Rows from block 8, named by matrix and row number. Rows with one number belong to one channel. Each number is 128 + 32 x the weight over its row's rms, rounded and kept within 0 to 255. All counts start at 0. After the name is the row's rms in percent of the matrix's.
# convs0: first 3x3 conv (model.blocks.8.convs.0.weight, 112x112x3x3), inputs 0-18, a 3x3 kernel for each
# convs1: second 3x3 conv (model.blocks.8.convs.1.weight, 112x112x3x3, transposed), outputs 0-18, a 3x3 kernel for each
convs0.0 097 [160 156 129 143 201 189 129 139 145 104  98  96  84  95  78  99 141 129 117 150 117 119 149 135 116 132 116  61  59  76  66  57  83 115  95  97 117 122 110 102 133  84 130 182 134 111 115 124  94  83 101 132 128 128  93 137  97  97 155 127 153 198 151 139 150 121  80 125  77  84 148  98 123 154 149 126 131 134 139 143 139 155 149 138 148 154 149 134  96 129 118  93  85 143 176 128 162 214 163  66 162  91  94 136 120 146 115 101 111  96  99 115  93 103 135 117 116  95  87 122 100 105 127 118 149 140 130 116 118 106  86  75 111  74  64 142 126 127 128 170 138  96 192 177 108 111 120  89 123  89 103  87  64 153 153 115 155 159 151 142 160 161 109  88 126  94 105 101  98  80  82]
convs0.1 095 [127 149 115 123  97 110 143 141 121 140 168 133 148 175 163 122 182 158  93 125 128 105 129 102 122 147 117 110  74  93 145 142 131 101 102 102 117 130 112 119  94 132 108  97  94 186 164 159 106  74  70 122 122 134 171 187 135  76  45  96 128 132 109 116 121 114 159 181 179 129 130 172  96  97  61 170 152 145 164 141 137 123 143  94 129 152 125 154 146 146 174 164 181 180 103 136 142 104  76 166 121 110 153 146 100 153 104  91  99 103 102  91  92 109 140 134 135  98 157 126 107  99 127 111 128 131  75  74  87 148 122 134 107 105 110 115  95 123 141 168 190 119 152 169  82  38  67 111 162 111  71 115  95 206 180 154 149 112 120 151 164 167 138 190 127 152 141 108 123 149 122]
convs0.2 102 [ 75  67  98 101  83  78 105  95  93  90 100  79  85  94  69 111 119  93 119 148 132  91 122 103 103 143 129 151 171 185 183 213 201 255 255 255 172 153 146 130 128 129  89  91  94  92  97  64  73  84  71  93  79  68  87  54  62  59  47  41  66  51  52 131 114 103 113  96  83 119 115 103 117 120 124 127 143 169 114 113 136 119 129 108 130 151 132 128 158 131 124 166 156 109 137 152 115 127 129 119 128 138 120 155 140 151 168 127 147 132 131 141 122 117 151 140 137 121 106 115 147 142 147 155 185 181 146 149 151 139 156 143  90 100 114 163 160 156 186 185 199 180 187 196 111 137 126 156 181 156 123 129 114  89 103  83 114 141 108 156 164 146 132 149 137 125 131 119 115 125 117]
convs0.3 099 [171 160 173 203 181 138 174 128  85 115 108 113 109 114 117 157 137 153 152  69 123 158  43  61 149 119 127 127 153 150 151 110 135 153 136 138 163 149 157 109 143 150 132 135 161 122 156 103 130 148  82 135 133 105 154 132 142 151 140  99 135 154 116 109 121  88  95 135  80 131 125 108 124 123 134 111 136 111 130 117  86 113 131 161  93  78 101 138 137 101 156 129 192 108  96 189 106  83  66  96 100  66 101 147  28 100 158  79 149 135 131 141 151 126 153 149 125 125 120 138 119 116  83 123 103  88 158 140 133 138  80 100 136  63  98 103 102 129  75  98  94 116 143 127 123 121  98 163 141 203 142 105 138 157 155 113 178 236 106 132 145 111 134  77 103 125 109 210 138  91  84]
convs0.4 099 [112 123 122 105  79  99 124 127 126 157 149 134  81  62  68 129 121 127  93 106 125 109 149 111 199 255 208 111 174 145 129 155 115 141 191 165 154 145 169 157 140 118 167 148 132  99  62  98  85  61  87  66  44  80 139 107 146 134 126 159 127 152 162 156 115 114 141 119 123 104  86 117 145 163 137 140 150 143 139 130 119 111 146 157 127 114 149 161 104 159 140 105 131 125 157 133 116 175 144 116 141  74 104 119  92  96 134 128  91  95  85  75  89 100  81  99 125 127 117 105  82 105 112 136 155 155 139 135 141 111 111  91 181 232 208 135 128 134  87 109 132  98 108 104 121 185 101  96 167 127  89 159 107  76  58 105  44  30  60  73  42  64 100 119 123  88 106  86 159 163 114]
convs0.5 097 [119 137 119 126 154 121 128 167 130 127 125 143  76  71 103 122 116 141 148 172 154 108 112 119 136 161 183  89  97  80  95  71  81 121 104 122 139 116 118 130 114 109 158 161 168 187 255 227  93 111  93  87 134 116  71  80  67 160 182 178 134 145 154  91 143 114  69 100  98 126 148 133 114 141 148 106 141 139 107 135 115 128 166 152 135 164 161 126 124 137 129 119 104 125 152 143 141  97 108 123 108 118 129 100 113 124 129 128 105 132 124 121 124 120 128 119 108 144 101  99 153 117 114 181 156 152 176 197 165 112 107 123 147 146 141  89 117 110 102  90  95 126 140 137  75  34  68  56  42  50  75  56  86 139 199 175  73  83 102 116 103 112 112 141 135  96 116 132 111  82 117]
convs0.6 097 [100 148 129  94 141 115  73  86 114  56 130 129  44  99 119  76 118 136 141 155 111 172 151 112 155 169 202 144 143 140 162 128 104 173 127  70 115 102 121 125 106 127 135 112 125  75  95 176  76 146 208  70 117 145 117 134 164 133 152 135 144 133  95  90 105 132  88 110 184  92 147 156 129 157 126 130 158 122 120 122 109 124 122  93 158 107 102 155 103  96 129 139 125 179 205 130 155 128  93 129  78 104 150  49  79  90  97 159 131 154 173 125 153 164 114 140 147 113 160 107 124 126  53 126 157  88 199 202 153 136 142  73 176 158 115 116 132 118  98  84 110 131 125 118 104 138 144 151  83  31 142 148 169 151 110 120 136 100 135 140 141 150  58 117  99 108 131  92  96  81 112]
convs0.7 104 [169 175 158 160 169 148 154 151 146  74  72  92 139 137 145 181 174 176 176 171 134 160 220 171 105 135  77 107 129 120 143 177 161 111 129 122 137 144 142 167 161 167 119 106 112 112  92 134 154  87 135 128 114 139 146 139 156 135 140 163  87 113 106 152 132 133 136 110 126 144 112 113 104 137 121  95 124 113 112 127 128 114 115 107 136 150 124 145 160 135 145  39  16 107  23   5 142 118 113 124 119 152 122 108 123 110 143 137 160 171 187 163 162 179 151 159 154 148 177 146 151 227 166 130 170 119 148 165 157 170 210 189 146 151 104  72  57  86  34  34  49  85  71  95 155 119 134  66  63  56 129 108 113 144 149 158 171 163 174 143 150 156  82 101 133  36 115 130  89 144 174]
convs0.8 094 [123 134 174 128  92 146 172 119 132 136 142 129 149 127 123 132 153 149  66 149 163  95 213 142 114 173 119 166 102 146 180 157 155 163 179 148  94 120 104 105 132 116 151 176  97 124 132 140 131 149 131 152 131 118  76  90 110 154  99 150 121  88 112 147 106 110 141 100 117 141 142 134 149 140 121 135 133 117 154 168 151 151 188 163 145 129 119 129  95  85 105 141 138 147 156 136 147 171 107  91  91 139 117 114 105 119 101  98 118 129 141 126 156 157 105 130 127  97 106 112  74  81 121 111 175 180 116 156 167 107 148 137 127 143 135 116 169 117 103 205 186 110 237 158  91 154 112 103 127  93 138  97 115 136 172 165 110 153 143 129 184 146 157  81  67 152 104  64 126 125  72]
convs0.9 102 [127 172 125 124 255 113 131 141 106  94 110  98 116  92  85 115 103 126 171 134 196 126 101  99 103 173 106 114 104 129 128 151 148 130 146 112 142 119 118 144 143 141 114 124 132  72  97  38 125 209 130 127 161 144 128 149  99 105 115 103 117  75 133 122 119 119 134 134  92 130 115 145 117 122 151 139 156 162 121 121 137 144 116 127 171 186 142 128 140 117 100 127 169 155  84 133 111  77 165 136  84  84 120  93 161 112 171 147 130 122 107 128 105 105 111 108 137 128  95 141  99  88  96 126 133 147 238 177 192 153  20 112 193  47 122 141 116 154  91  96 134 106  86 142  98 216 171  85 135 123  85 194 120 107 106 102 166 150 153 134 105 150 106  80  92 200 174 178 149 149 146]
convs0.10 097 [191 178 128 146 177 175 133 164 155 133  96  72 148 132 131 126 123 130 152 131 162 112  62  88 114  89 121 165 155 148 141 131 131 131 118  99 174 150 151 158  90  92 156 117 151 132 111 114 241 140  55 192 127  85 132 123 131 144 128 167 146 120 167 104 127 112 129 175  96 129 143  87 161 139 125 141 138 133 130 104 101 104  64  81 130  89  98 152 132  96 152 125 107 164 111  91 149 139 109  90  45  55   0   0  30 103  82  36 126 132 171 142 125 173 114 115 178  90 146 146 134 144 175  87 106 143 144 107 124 152  86 116 129 138 139 146 147 106 152 165 125 118 130 131 153 168 137 127 109 148 131 108 141 114  98 156 146 114 151 166 157 170 116  91 143 141 126 147 130  97 174]
convs0.11 101 [106 146 169 118 150 158 102 104 102 156 137 167 175 165 157 110  60  49 123 125 152 128 164 122 116 140 126  98  67  91 118  95 125 146 128 175 131 101 110 146 133 144 195 162 232  98 126 108 107 113 103  92 135 119 122 134 162 100  97  68  72  89  41 118 163 167 128 103 160 141 142 165 145 180 201  56  87 111 126 131 142 111 129 121  72 109 137  46  74 111 162 118 124 159 114 123 143 122 146 130 106 107 157 135 125 122 108 120 194 101 101 214 129 105 215 127 108  90 123 139 102 104 108 134 143 154 137 112  94 120 114  79 125 138 130 162 138 154 136  54 103 121  77 136 148 154 130 109 132 124 119 112 116 172 149 130 154 150 128 134 135 113 155 159 139 112 156 111  53 149 117]
convs0.12 094 [ 96 118 129 102 232 179 105 104 109 123 109 129 142 127 151 131 115 156 181 105  72 234 124 127 159 168 147 101 117 103 112 151 101 103 129 121  97  89 127 104  95 117 126 165 180 182 207 157 178 119 128  91  90 123 114 148 128 139 212 171 120  43 135 128 122  86 117  84  89 109  63 113 129 150 158 136 137 152 128 131 153  88 132 144 113 121 143 118 110 124 150 133 104 145 154  89 116 162 148 152 191 198  91  36 196 129 105 139 154 148 120 115 121 137 121 150 174 112 140 119 155 165 155 107 140 158 149  95  80 137 126 104 202 199 152 104 117 137  85 113 128 125 151 136 131 125 127  92 151 200 123 181 147 138 144 124 133 134 126 124 138 135 118 219 190 147 164  18  64  97 139]
convs0.13 100 [117 118  91 130 139 138 105 118 124 180 158 183 132 129 135  59  74  67 157 160 128 152 159 150  98 104 114 117 126 102 116 122 116 140 127 145 152 157 129 248 203 212 146 125 140 126 130 129 148 151 143 121 128 113 110 115 126  97 118 125 136 166 160  92 106  99 156 188 160 115 152 134 235 167 241  91 104 118  84  97 122  96 102 109  72  88  87 119 111 109 118 168 148  90 128 125  70 107  90  99 126  99  85 110 110 151 136 134 116 132 152 119 138 161 102 103 111  84  89  75 109 118  96 138 144 129 161 181 151 146 164 165 121  90 127 165 171 154 152 168 117 127 158 123 107 139  95  91  88  84 171 173 148 134 132 143 123 120 132  67  67  68 179 148 127 133 132 138 128  93  99]
convs0.14 099 [158 145 117 166 173 132 158 168 160  97 107  91 166 191 136 152 179 119 121 133 139 134 160 161 144 164 200 138 183 146 107 111 117 134 122 149 176 172 113 147 152 113 171 176 137 169 169 137 150 116 116 165 141 142 186 185 145 178 203 129 102 180 127  90 120  94 176 192 167 158 167 108 168 159 157 131 128 138 138 130 134 113 131 116 105 120 128 140 143 174 205 134 105 162 132 114 151 131 102 144 158 115  71 156 129 146 145  89 152 125 122 138 119 101 143 144 127  73 130  86 163 228 166 110 143  41 129  89 128 136 101 110 129 100  99 128 122 115 121 173 174  83 114 101 154 162 161 115 190 104  79 178 116 117 122 103 101  92 108 121 103 115 115 163 117 146 199 164  89 135 122]
convs0.15 105 [144 162 136 121 131 131 150 149 145 134 143 143  96 106  89 106 133 116 111  76  91 137 223 179 112 199 180 147  85 116 152 123 134 177 194 181 108 117 110 144 151 122 130 121 109 131 108 107 140 130 124 157 153 156 109 122 120 142 126 150 202 216 233 131 106 120 115  94 106 164 130 148  89  96 109 151 189 169 159 193 178  97  94  93 136 109  61 162 119 108 150 108  76 117  96 120  98 132 149 120  64 142 161  94 169 194 120 122 145 151 160 160 174 185 156 167 160 157 146 129 109 153 117 113 126  92 159 154 139 147 201 132 155 155 154  94 111 124  83  96 101 126 156 125 142  88 130 203 129 175  97 111 127 144 164 143 106 122 100 105 125 130 124  90 129 153  57 125 115 100 164]
convs0.16 098 [163 165 147 176 179 170 147 164 188 156 122  90 121 123 109 150 156 145 122  92  88  98  83  88 128 101 104 131 138 170 149 159 155 118 137 143  93 109  81 148 175 154 122 122  75 125 121 111 160 130 126 127  47  69  90 101 114 142 170 125 118 162  92 115 142 123 130 132 135 108 110 157 125 137 154  93 138 156 120 128 149 110  86 109 158  95 102 140 100 146 149 177 141 130 167  56 158 145  51 149  73 156  95 123 179  64 187 178 113 117 106 116 125 106 104 106  83 128  95 113  75 141 131 131 147 161  89  75  80 129 111 103 104 126 113 131 144 161  87 184 151 121 194 123 176  93 123 153  62 122 143 207  92  91 129 118 117 115 144 139 105 112 108 161 127  92 173 179 118 202 223]
convs0.17 103 [129 107 104 164 199 137 147 106  91 132 111 100 100 117  93  99 102 109 145 143 114  84  94  87  77 133 126 100  99  88  81  88  85 105 113  93 116 133 149 114 138 138 116 114 140  90  93 127 113  77 119 143 156 164 106  91 113 115 144 123 112 101  99 162 108 126 192 183 135 126 149 128 152 135 144 145 130 114  97  99  96 120 113 114 153 130 148 176 135 114 183 140 117 215 102  60 192 121  99 105  74  68 116 118 105 160 165 186 108 109 126 158 138 136 128 164 167 101  79 126 152 122 129 123 110 110 162 125 163 161 221 196  48 166 116 130 113 138 137 143 155 124 175 174 117 130  85 158 150 123 147 191 122 158 191 196 109 108 124 119  94 107 140 137 159 153 124 129 141 146 129]
convs0.18 099 [ 85  88  77 111 138 153 134 132 123  57  88  93  83  83  64 128 114 105 166 183 202 128 107 142 128  60 104 140  97 111 186 167 165 132 104 110 117 113 151 143 145 140 198 165 167 129 128  96  93 127 148 135 171 184 130 115 112  54  28  61 163 150 143 115 153 137 118 187 164  66 111  79  92 112 105 143 145 137 154 141 127 127 136 121 138 170 132 101  91  88 162 118 109 149 111 120 168 137 146 139 183 125  84  26  64 159 147 160 100  97  95 108 116 130 117 127 126 151 143 131  84  94  63  95  78  69 162 118 145 166 114 117 154 122 103 138 151 144 112 115  80 130 114  88 119 111 124 131  62 120 109 131 136 101 114 115 174 190 183 147 139 136 124 158 182 113 232 138 121 182 140]
convs0.19 100 [ 91 152 142 140 174  88 104 118 155  64 115 135  56 111 118  74 120 109 164 158 120 131 114  78 151 116  46 122 129 150 152 120 119 140 119  90 102 126 121 140 142 148 139 142 136 142  95 129  52  44 195 149 129 149 137 134 118 149 126  77 106 118 147 170 124 101 128  78 130 100  80 161 144 156 151 120 122 148 137 138 142  91 109 128 127 100 163 116 146 152 128 143  58 120  98  52 145  94 139  93 150 136  58 180 125  91 247 109 121 103  82 137 124 122 162 133 110 140 165 150 146 150 135 139 120 103 121 179 146 149 169  91 187 151  83 104 132 137 144 156 116 170 104  85  73  77 128 164 196 150 136 109 108 156 142 135 128 111 126 124 116 150 138 149  11 143  54  85 143  96 249]
convs1.0 093 [151 180 119 114 136  95 128 117  82 105 113 104 152 178 143 135 147 119 125 112 121  85 104 114 115 141 142 132 147 127 134 125  95  96  70  68 142 204 129 108 167 113  95 122 115 121 122 124 135 127 134 136 145 177 163 190 151 149 201 159 161 176 138 174 198 163 157 162 126 107 116 108 137 146 120 154 165 133 153 160 130 124 145 116 113 111  89 144 114 108 144 149 175 137 165 145 145 164  84 100  93 104 104 129 124 110 123 106 135 146 122 116 157 150 157 153 150 123 106 105 137 144 147 138 159 171 113 123 101  68  70 107  85  92 129 195 255 215 174 188 163  85  66  96 106  96  89 121 124 117 165 152 109  83  76  99  84  95 113 137 166 142 120 131  91 108 138  98 123 132 146]
convs1.1 094 [148 177 136 161 209 160 130  56  99 114 105 152  84  88 122 128 118 128 107  90 125 137 147 140 103 103 114  95  53  63 117 134 134 148 133 130 111  96  97 156 145 142 146  61 117 111 121 137  90 104 132 168 181 187  91  97  83 183 211 179 112  87 108  82  91  76  67  92 102  55  47  86 123 151 138 128 144 121 183 183 132  56  84  88  91 160 151 138 193 183 133 142 140 153 141 103 167 135 109 147 123 117 167 125 116 116 140 138 143 156 147 116 141 150 152 207 187  87  96  97  95 105 105 133 101 146 144 105  93 135 140  97 133 130 115 122 115 132 112  79 144 101  89 148 136 131 110 167 134 138 129 113 107  89  70  72 123 154 132 135 138 142 118 121 114  99 121 126 116  70  93]
convs1.2 093 [130 132 124 148 169 158 162 180 120 150 175 113 137 142 111 116 116 100 130 117 140 155 155 155 133 125 110 100  85  90 116 101 103 158 146 138 146 134 120 166 152 145 124 109 136 124 134 125 106 113 105  57  52  39 149 135 115 112  92 112  89  70  79 123  90 101 131  93 102 164 130 134 137 140 141 137 130 126 180 177 160 115  96 125 101  73 109 111  82 106 148 153 167 139 127 111  73 120 119 110 111 115 111 105  97  91  68  84 132 128 104 158 151 113 159 170 146 113 132 113 128 146 158 100 122 148 101 116 135  83  92 122  85  94 121  96  88  92 120 108 105 172 178 151 118 124 136 106 102 122 128 125 127 104 106 110 130 141 150 136 159 157 103 105  95  94  84  79 131 158 144]
convs1.3 093 [109 110  96 120  77  72 153 136 158 135 140 153  98 108 133 115 127 117  84  98 150 104 104 162 136  99 167 163 114 119 141 107 166 138 139 161  99 137 109 115 152 101 154 155 155 131 141 122 129 131 145 152 164 157 125 119 128  78  79  95 130 156 142 100 159 163 105 114  99 125 110 107 104 158 159 106 140 131  81 106  95  71  97 101  99 133 168 171 154 195 173 109 110 191 148  97 105 181 162  85 129 175  98 174 238 114 164 206 151 133 150 185 153 176 126  95 165 135 122  91 134 123 116 132 154 165 116 115 104 115 108  89  66  88  61 104 107  98 115  84  97 146 111  82 133 117  98 148 148 105 103 113 143 141 159 164 119 101 144 173 150 148 157  84 109 163 199  79 139 162  84]
convs1.4 093 [118 148 137 116 208 176 119 190 162 158 175 159 166 168 146 147 156 159  96  80 106 154 171 179 151 178 154  88 102  82 133 148  95 147 173 132  94 113 112 136 147 136 170 144 138 124 160 163  91 117 155 118 138 160  95  97  99  92 101  87 124 127 114 171 189 163 121 121 101 114 111  99 101 114 114  89 118  94  84 124  77 161 134 104 147 114 110 122 118 137  43  59 143  74  92 147 107 133  96 122 123 143 135 130 146 172 134  94 142 126 136 105  74  94 114  81  95 131 127 116 182 172 176 124 111 110 122 105  92 151 150 158 113 123 165 166 164 111 141  87  67 122  51  76 164 148 143 127 151 130  97 114 108 133 108  91 133 107 108 106  80  93 111 123 101 107 130 148 108 120 153]
convs1.5 096 [123 156 130  91 141 129 141 153 131  44  66  77 132 131 121 167 165 157 156 157 183 175 181 194 118 104 169 123 138  86 122 142 125  79 101 104 132 132 137 129 140 145 116 127 113 187 197 165 168 178 169 148 143 149  40  74  61 102 108 103 158 194 156  77 117  70 177 206 145 164 174 148  98 106 119  84  83  98 130 129 106 114 115 139  86 130 120 121 170 157  94 131 127  96 129 143 118 127 158 127 105  79 127 109 120 155 179 180 104 102  81 126 105  84 162 134 128 177 167 159 162 140 130 106  81  83 141 144 145 146 143 141 133 110  96 131 128 110 151 158 122 133 143 110 124 137 123 116  92 116  82  59  94 119 151 123 156 209 166 117 152 128  77 130 155 104 127 162 124 107 141]
convs1.6 094 [178 158 145 150 169 155 138 145 152 121 101 139 107  90 157 115  76 131 134 127 148  74 168 230  84 175 215 116 118  82 173 178  59 155 148  79 107 117 141 156 142 128 134 105 111 124 148 148  73 164 189  76 155 148 121  62  65 134 125 130  90  94 111 134 108  97 195 174 118 154 156 136 135 106 112 111 112 132 112 100 128 146 136 160 138 112  93 157 171 135 114  94  95 162 151 179 121 140 125 155 162 138 144 108 118 136 119 131  91  46 108  91  92 165  35  94 136 124 103 126 114 129 135 133 125 159 162  76  30 133  63  43 105  86  93 110  98  90 149 122  93 128 107  95 144 152 138 130 150 154  97 115 162 165 138 138 151 128 142  95 106 129 113 114 162 115 165 199 121 125 170]
convs1.7 092 [108 129 121  99 110 132 123 104 117  89  69  58 163 141 114 178 165 151  97 117 108 100 107  88 136 129 115 110 151 133 132 152 155 101 101 124 160 136 142 103  95 112 106 123 102 135 129 102 144 148 104 133 129 106  94 125 122 178 206 181 136 150 142 123 137 117  66  88  86  90  99  85 125 103  98 155 138 130 105  72  78 121 135 125 129 123 127 134 120 107 163 111 119 145  67  30 155  98  75 157 110 137 130  81  89 138 113 117  88  74  59 144 153 117 160 144 122 111 120 121  93  90  56  75  72  62 100  99 105 154 167 156 137 149 161 133 106 134  60  60 122 115 137 180 121 128 133 109 120 121 105 122 141 185 157 165 168 146 139 131 101  99 175 123 137 126  97 114 123 115 136]
convs1.8 087 [182 173 180 158 140 160 112  82 131 195 206 125 143 147  93 114 107  80 123 153 110 116 157 128  80 139 105  42  54  75 101  99  84 168 157 186 142  62 102 128  62 111 129  79 146 125 130 137  93  78  98  80  77 115 170 124 179 119 101 142 141 150 133 128  80 143 136  88 142 106  68 129 107 106  91 130  95  87 132  80 113 132 160 180 136 159 193  66  90 110 132 138 103 136 225 125 124 196 123 140  61 126 143  66 156 147 115 168 119 132 106 110 149  90  81 113  94  86 117 133 140 184 169 175 196 185 106 122 135 137 148 139 141 123 133  83  97 158 116 139 156 129 128 163 131 137 139 107  76 138  86  51 107 103 150 144 120 148 138 110  97 100 127 116  97 138 128 112 106  88 105]
convs1.9 102 [159 127 148 190 187 193 201 148 189 110 141 105 138 158 105 111 123 125 117 159 115  90 117  68 108 115 125 142 152 128 192 163 130 151  93 119 121  87 130 119 100 101 143 177 159 178 180 154 138  98 124 167 162 169 100  76  83 138 131 108 131 156 139 149 143 160 156 157 156  80  66  96 132 118 110 122 155 154 161 159 141  81 102  90 119 106 125  88  76  85 119 112 120 158 143 112 150 131 134  71 148 141 121 144 108 149 126  79  98 121 128 106  93 135 143 102 117 163 159 187 135 175 161 162 204 144 113  69  99  59   0  28  96  56  81 115  84 129 107  90 145 106  71 118 143 136 136 142 134 133 148 118 170 109 127  98 163 134 130 139 159 139 132 113 110 170 126 123 156 112 131]
convs1.10 106 [102 151 106 100 137 111  57 112 121 128  96 148 137  95 131 157 104 110 129 116 127 132  78 103  93  97 133 123 145 113 136 157 121 111 104  93 124 140 149 100 130 148 111 146 151 206 133  81 153 129  84  95 117 131  89 108  96 101 109 116 135 146 129 136 169 120 134 186 178 112 144 150 146  91 115 126 111 146 150 114 171  64  79 156 115  98 122 161 161 172 131 152 167 161 148 103 134 127 109  96  79  98  70   7 163  80  43 165 108 111 141 128 138 179 127 127 123 129 117 121 141 123 135 118 120 122 166 107  79 175  64   1 146  76  36 104 138 118  89 155 146 115 163 182 117 113 133 144 133 105  79 112 126 139 160 182 180 165 187  59 135 216  51 100 170  29 165 215  40 129 145]
convs1.11 100 [135 125 110 106 109  69 105 102  71  91  96  76  80  76 106  99  89 108 109  83  98 108  99 114 145 153 146  77 102  60 141 148 102 183 169 153 165 150 155 125 125 110 130 133  72  75 115 117  96 125 111  86  88  61 194 158 155 154 148 125  85  96  67 130 116 111 130 138 106 134 123 111 121 140 135 134 192 193 130 151 176 129 123 176 144 151 194 115 124 162 123 123  86 112 138 157 145 145  84 151 110  98 117  70 127 129 110 128 128 155  70 144 136  74 166 146  86  84 109 125  93 119 119  98 152 130 135 136 108 112 107  79 109  89  57 184 165 146 172 139 125 128 101 108 121  87  80 113  96 117 135 117 119 161 120  95 159 141  84 145 131  86 152 108 124 132  95 108 149 110  96]
convs1.12 102 [173 164 138 101  93  91 169 135 137 139 135 136 152 150 188 116 119 155 128 116  83  97  79  47  86  67  82 139 120 126 124 129  96 116  61 121 133 101 148 100  71 134 119 105 153 160 140 110 166 149 127 119 141 175 153 164 166 132 136 131 106 107 144 123  84 125 104  72 111 161 138 137 143 119 119 142 109  69 122  62  75  71  79 109  94 139  94 139 185 153 110 108 142 109  97 166 158 140 131 131 150  90 172 128  95 118 179 172 101  99 127 141 140 169 127 112  87 141 139  95 126 121  85 138  93  93 145 119  87 105  82  77 123  88 127 125 138 163  63  48 118  64  81 123  90 102 102 129 167 158 127 129 112 175 157 109 158 128  84 116 127 144 152 112 166  99  96 184 194 120 112]
convs1.13 109 [163 146 150 117  77  99 102  51  70  81 101  58 109 113 104  91  93 104 168 159 139 124 103  87 127 106  80 141 122 142 124 128 139 131 125 149 114  96 170 121  58 130 105  61 109 147 175 173 134 138 124 148 135 145 102  97 117 131 123 137 134 126 137 140 120 164  86  59  96 145 123 141 137 157 158 139 158 157  67  61  74  97 110 106 126 114 130 128 124 136 159 134  86  93  89 120  78  67 101 117 109 183 130 107 152 103 103 162 137 112 123  91  95  93  89 114 115 143 154 130 128 153 135 183 197 188 157 143 136 131 126 153 121 101 117 130 145 152 119 114 109 108 111 100 149 141 140 158 148 145 133 110 108 153 168 150 106 109  77  89  97  79 166 134 115 139  93 107 143  93 101]
convs1.14 081 [137 139 124 109  57  62 122  83  87 135  86  92 125  94  80 165 148 148 120  86 112 106  87 118  99 133 142 144 145 172 124 142 174  75 127 167 113 136  54 121 122  69 147 144 107  99 102 128 120 112 139 143 122 137  61  58  89  60  61 111 112 112 123 136 121 154 152 156 160 133 127 132 108 103 115 142 110 141 112  66 108 105 107 127 120 129 145 141 114 124 106 158 154  77 155 177 112 131 119 182 182 147 162 120 109 112 105  89 122 135 105 171 127  98 158 116 100 159 148 150 214 196 191 209 171 192 128 118 147 122 116 157 114 106 160 111 144 135 119 135 120 114 116 127  86 105 103 110 129 156 117 113 112 119 102  94 123 102 102 160 135 124 138 127 171 104  65 125  82  75 119]
convs1.15 099 [120 131 125 140 118 153 145 105 141 162 148 174 181 140 153 157 136 112 186 179 139 183 154 123 153 158 142 138 156 145 159 143 127 134  87  95 154 144 151 153 170 123 126 143 114 169 193 144 161 187 174 113 110 135 120 176 136  80 109 133 137 144 145 140 125 112 109  77  56 139 120  85 126 155 112  81 134  84  98 133 111 119 135 120 179 169 163 205 179 184 106 134 168 116 112 137 103  84 120 197 133 137 142 122  97 172 154 113 162 198 119 186 236 124 183 191 155 157 153 135 148 137 132 157 162 160 159 195 150 167 202 188 141 176 154 156 165 127  94 118 106 104 137 117 142 101 116 130 122 116 121 126 143 153 178 161 138 155 154 100  97  77 126 111 103 149 127 135 117 106 139]
convs1.16 089 [115  92  78 104 104 111  99 113 155 172 168 156 164 129  97 145 144 120  89  59 128 110  79 151 162 150 168 129  54  81  77  79  90 106 110 100 156 134 183 123 134 166 146 140 171 101  67 107  79  96 107 111 106  71 175 168 159 166 161 141 132 144 141 103  88 115  76  60  91 121 121 154 118 109 106 177 200 179 153 141 155 151 176 116 109 116  89 122  97 111 126 168 142  92 151 170  95 113 134  67 148 121 123 202 149 124 125 177  96  80  54 144 110  93 163 112 129 156 148 152 201 169 163 180 175 134 151 119 119  79  76  78  98  62 107 147  67  91 161 115  97 177 166 135  91 121 130  81  85  92 126 104 114  93  60 122 112 115 134 118 163 162 154 135 114 162 102  99  88 113 140]
convs1.17 104 [150 148 113 142 182 155  85 146  94 162 160 162 123 122 103 165 170 120 152 139 172 174 104 134 129  79  62 124 132 121 142 179 109 129 143 125 128 103 126 118 130 124 104 163 130 166 159 136 184 207 176 175 201 175 145 138 156  91  66  76 107 111 120  92  92 103 132 156 101 116 137 121 149 149 151 121 120  98 102 153 144 114 118 120 113 113 110 130 144 136 154 136  54 125 132 110 103 113 158 132 136 126 137 138 129 142 152 177 143 143 138 102 106 106  89 120 116 144 153 188 148 167 200 153 182 191  89 135 144 120 215 167 109 195 181  46  88  95 171 200 140 214 244 160 139 151 146 186 185 162 124 115 130 136 137 135 144 176 138  89  96  80 139 119 111 129 138 133 114 127 119]
convs1.18 089 [156 183 180 195 176 152 112  62 118 160 181 168 125 114 112 105 110  94 131 127 116 133 100 114  95  88 118 133 133 124 134 172 130 157 174 166 108 117 152  64  97 118 127 163 146  95 126 119 109 133 143 141 166 146  99 106 123 129 143 161 121 102 130 124 144 138 183 176 154 125 130 106 122 143 119 125 118 146 101 113 119 141 144 130 138 113 107 111  96 112 154 113 110 154 115  75 148 121  94 131 152 136 168  98 117 150 118 164 159 169 181 166 200 176 159 180 176 133 168 162 106 154 148  92 121 128  92 113 123 119 143 116 100 126  97 111 126 103 160 180 162 164 171 168  53  73  54 188 163 116 112  86 100  99  89  94 128 138 113 199 255 216 114 115 122 104 152 142  97 138 135]
convs1.19 101 [169 101 132  88 110 185 116 198 188 124 119 144 118 119 128 110 125 133 134  85 132 105  47 152 101 106 197 113  92 111 116 150 160  99 172 148 103  94 104 148 123 125 159 116 133  84 127 141 156 232 212 154 179 163 162 152 122 136  80  80 135 138 125 169 156 124 113  90  84 133 119 100 141 104 101 142 114 103 149  80 111 117 159 122 115 169  95 113 139 139 220 140 151 207 122 133 119 114 166 126  75 166 103 164 225  91 196 155 134 129 159 145 153 173 114 100 123 114 122 129 125 148 105 130 109  96 167 149 110 127 112 106 115 105 115  70  77 113  62  90 129 133 138 139 185 115 121  92 104 113  99 172 160 151 137 139 118 130 169 124 146 120 167 166 112 217  29  75 138  25 126]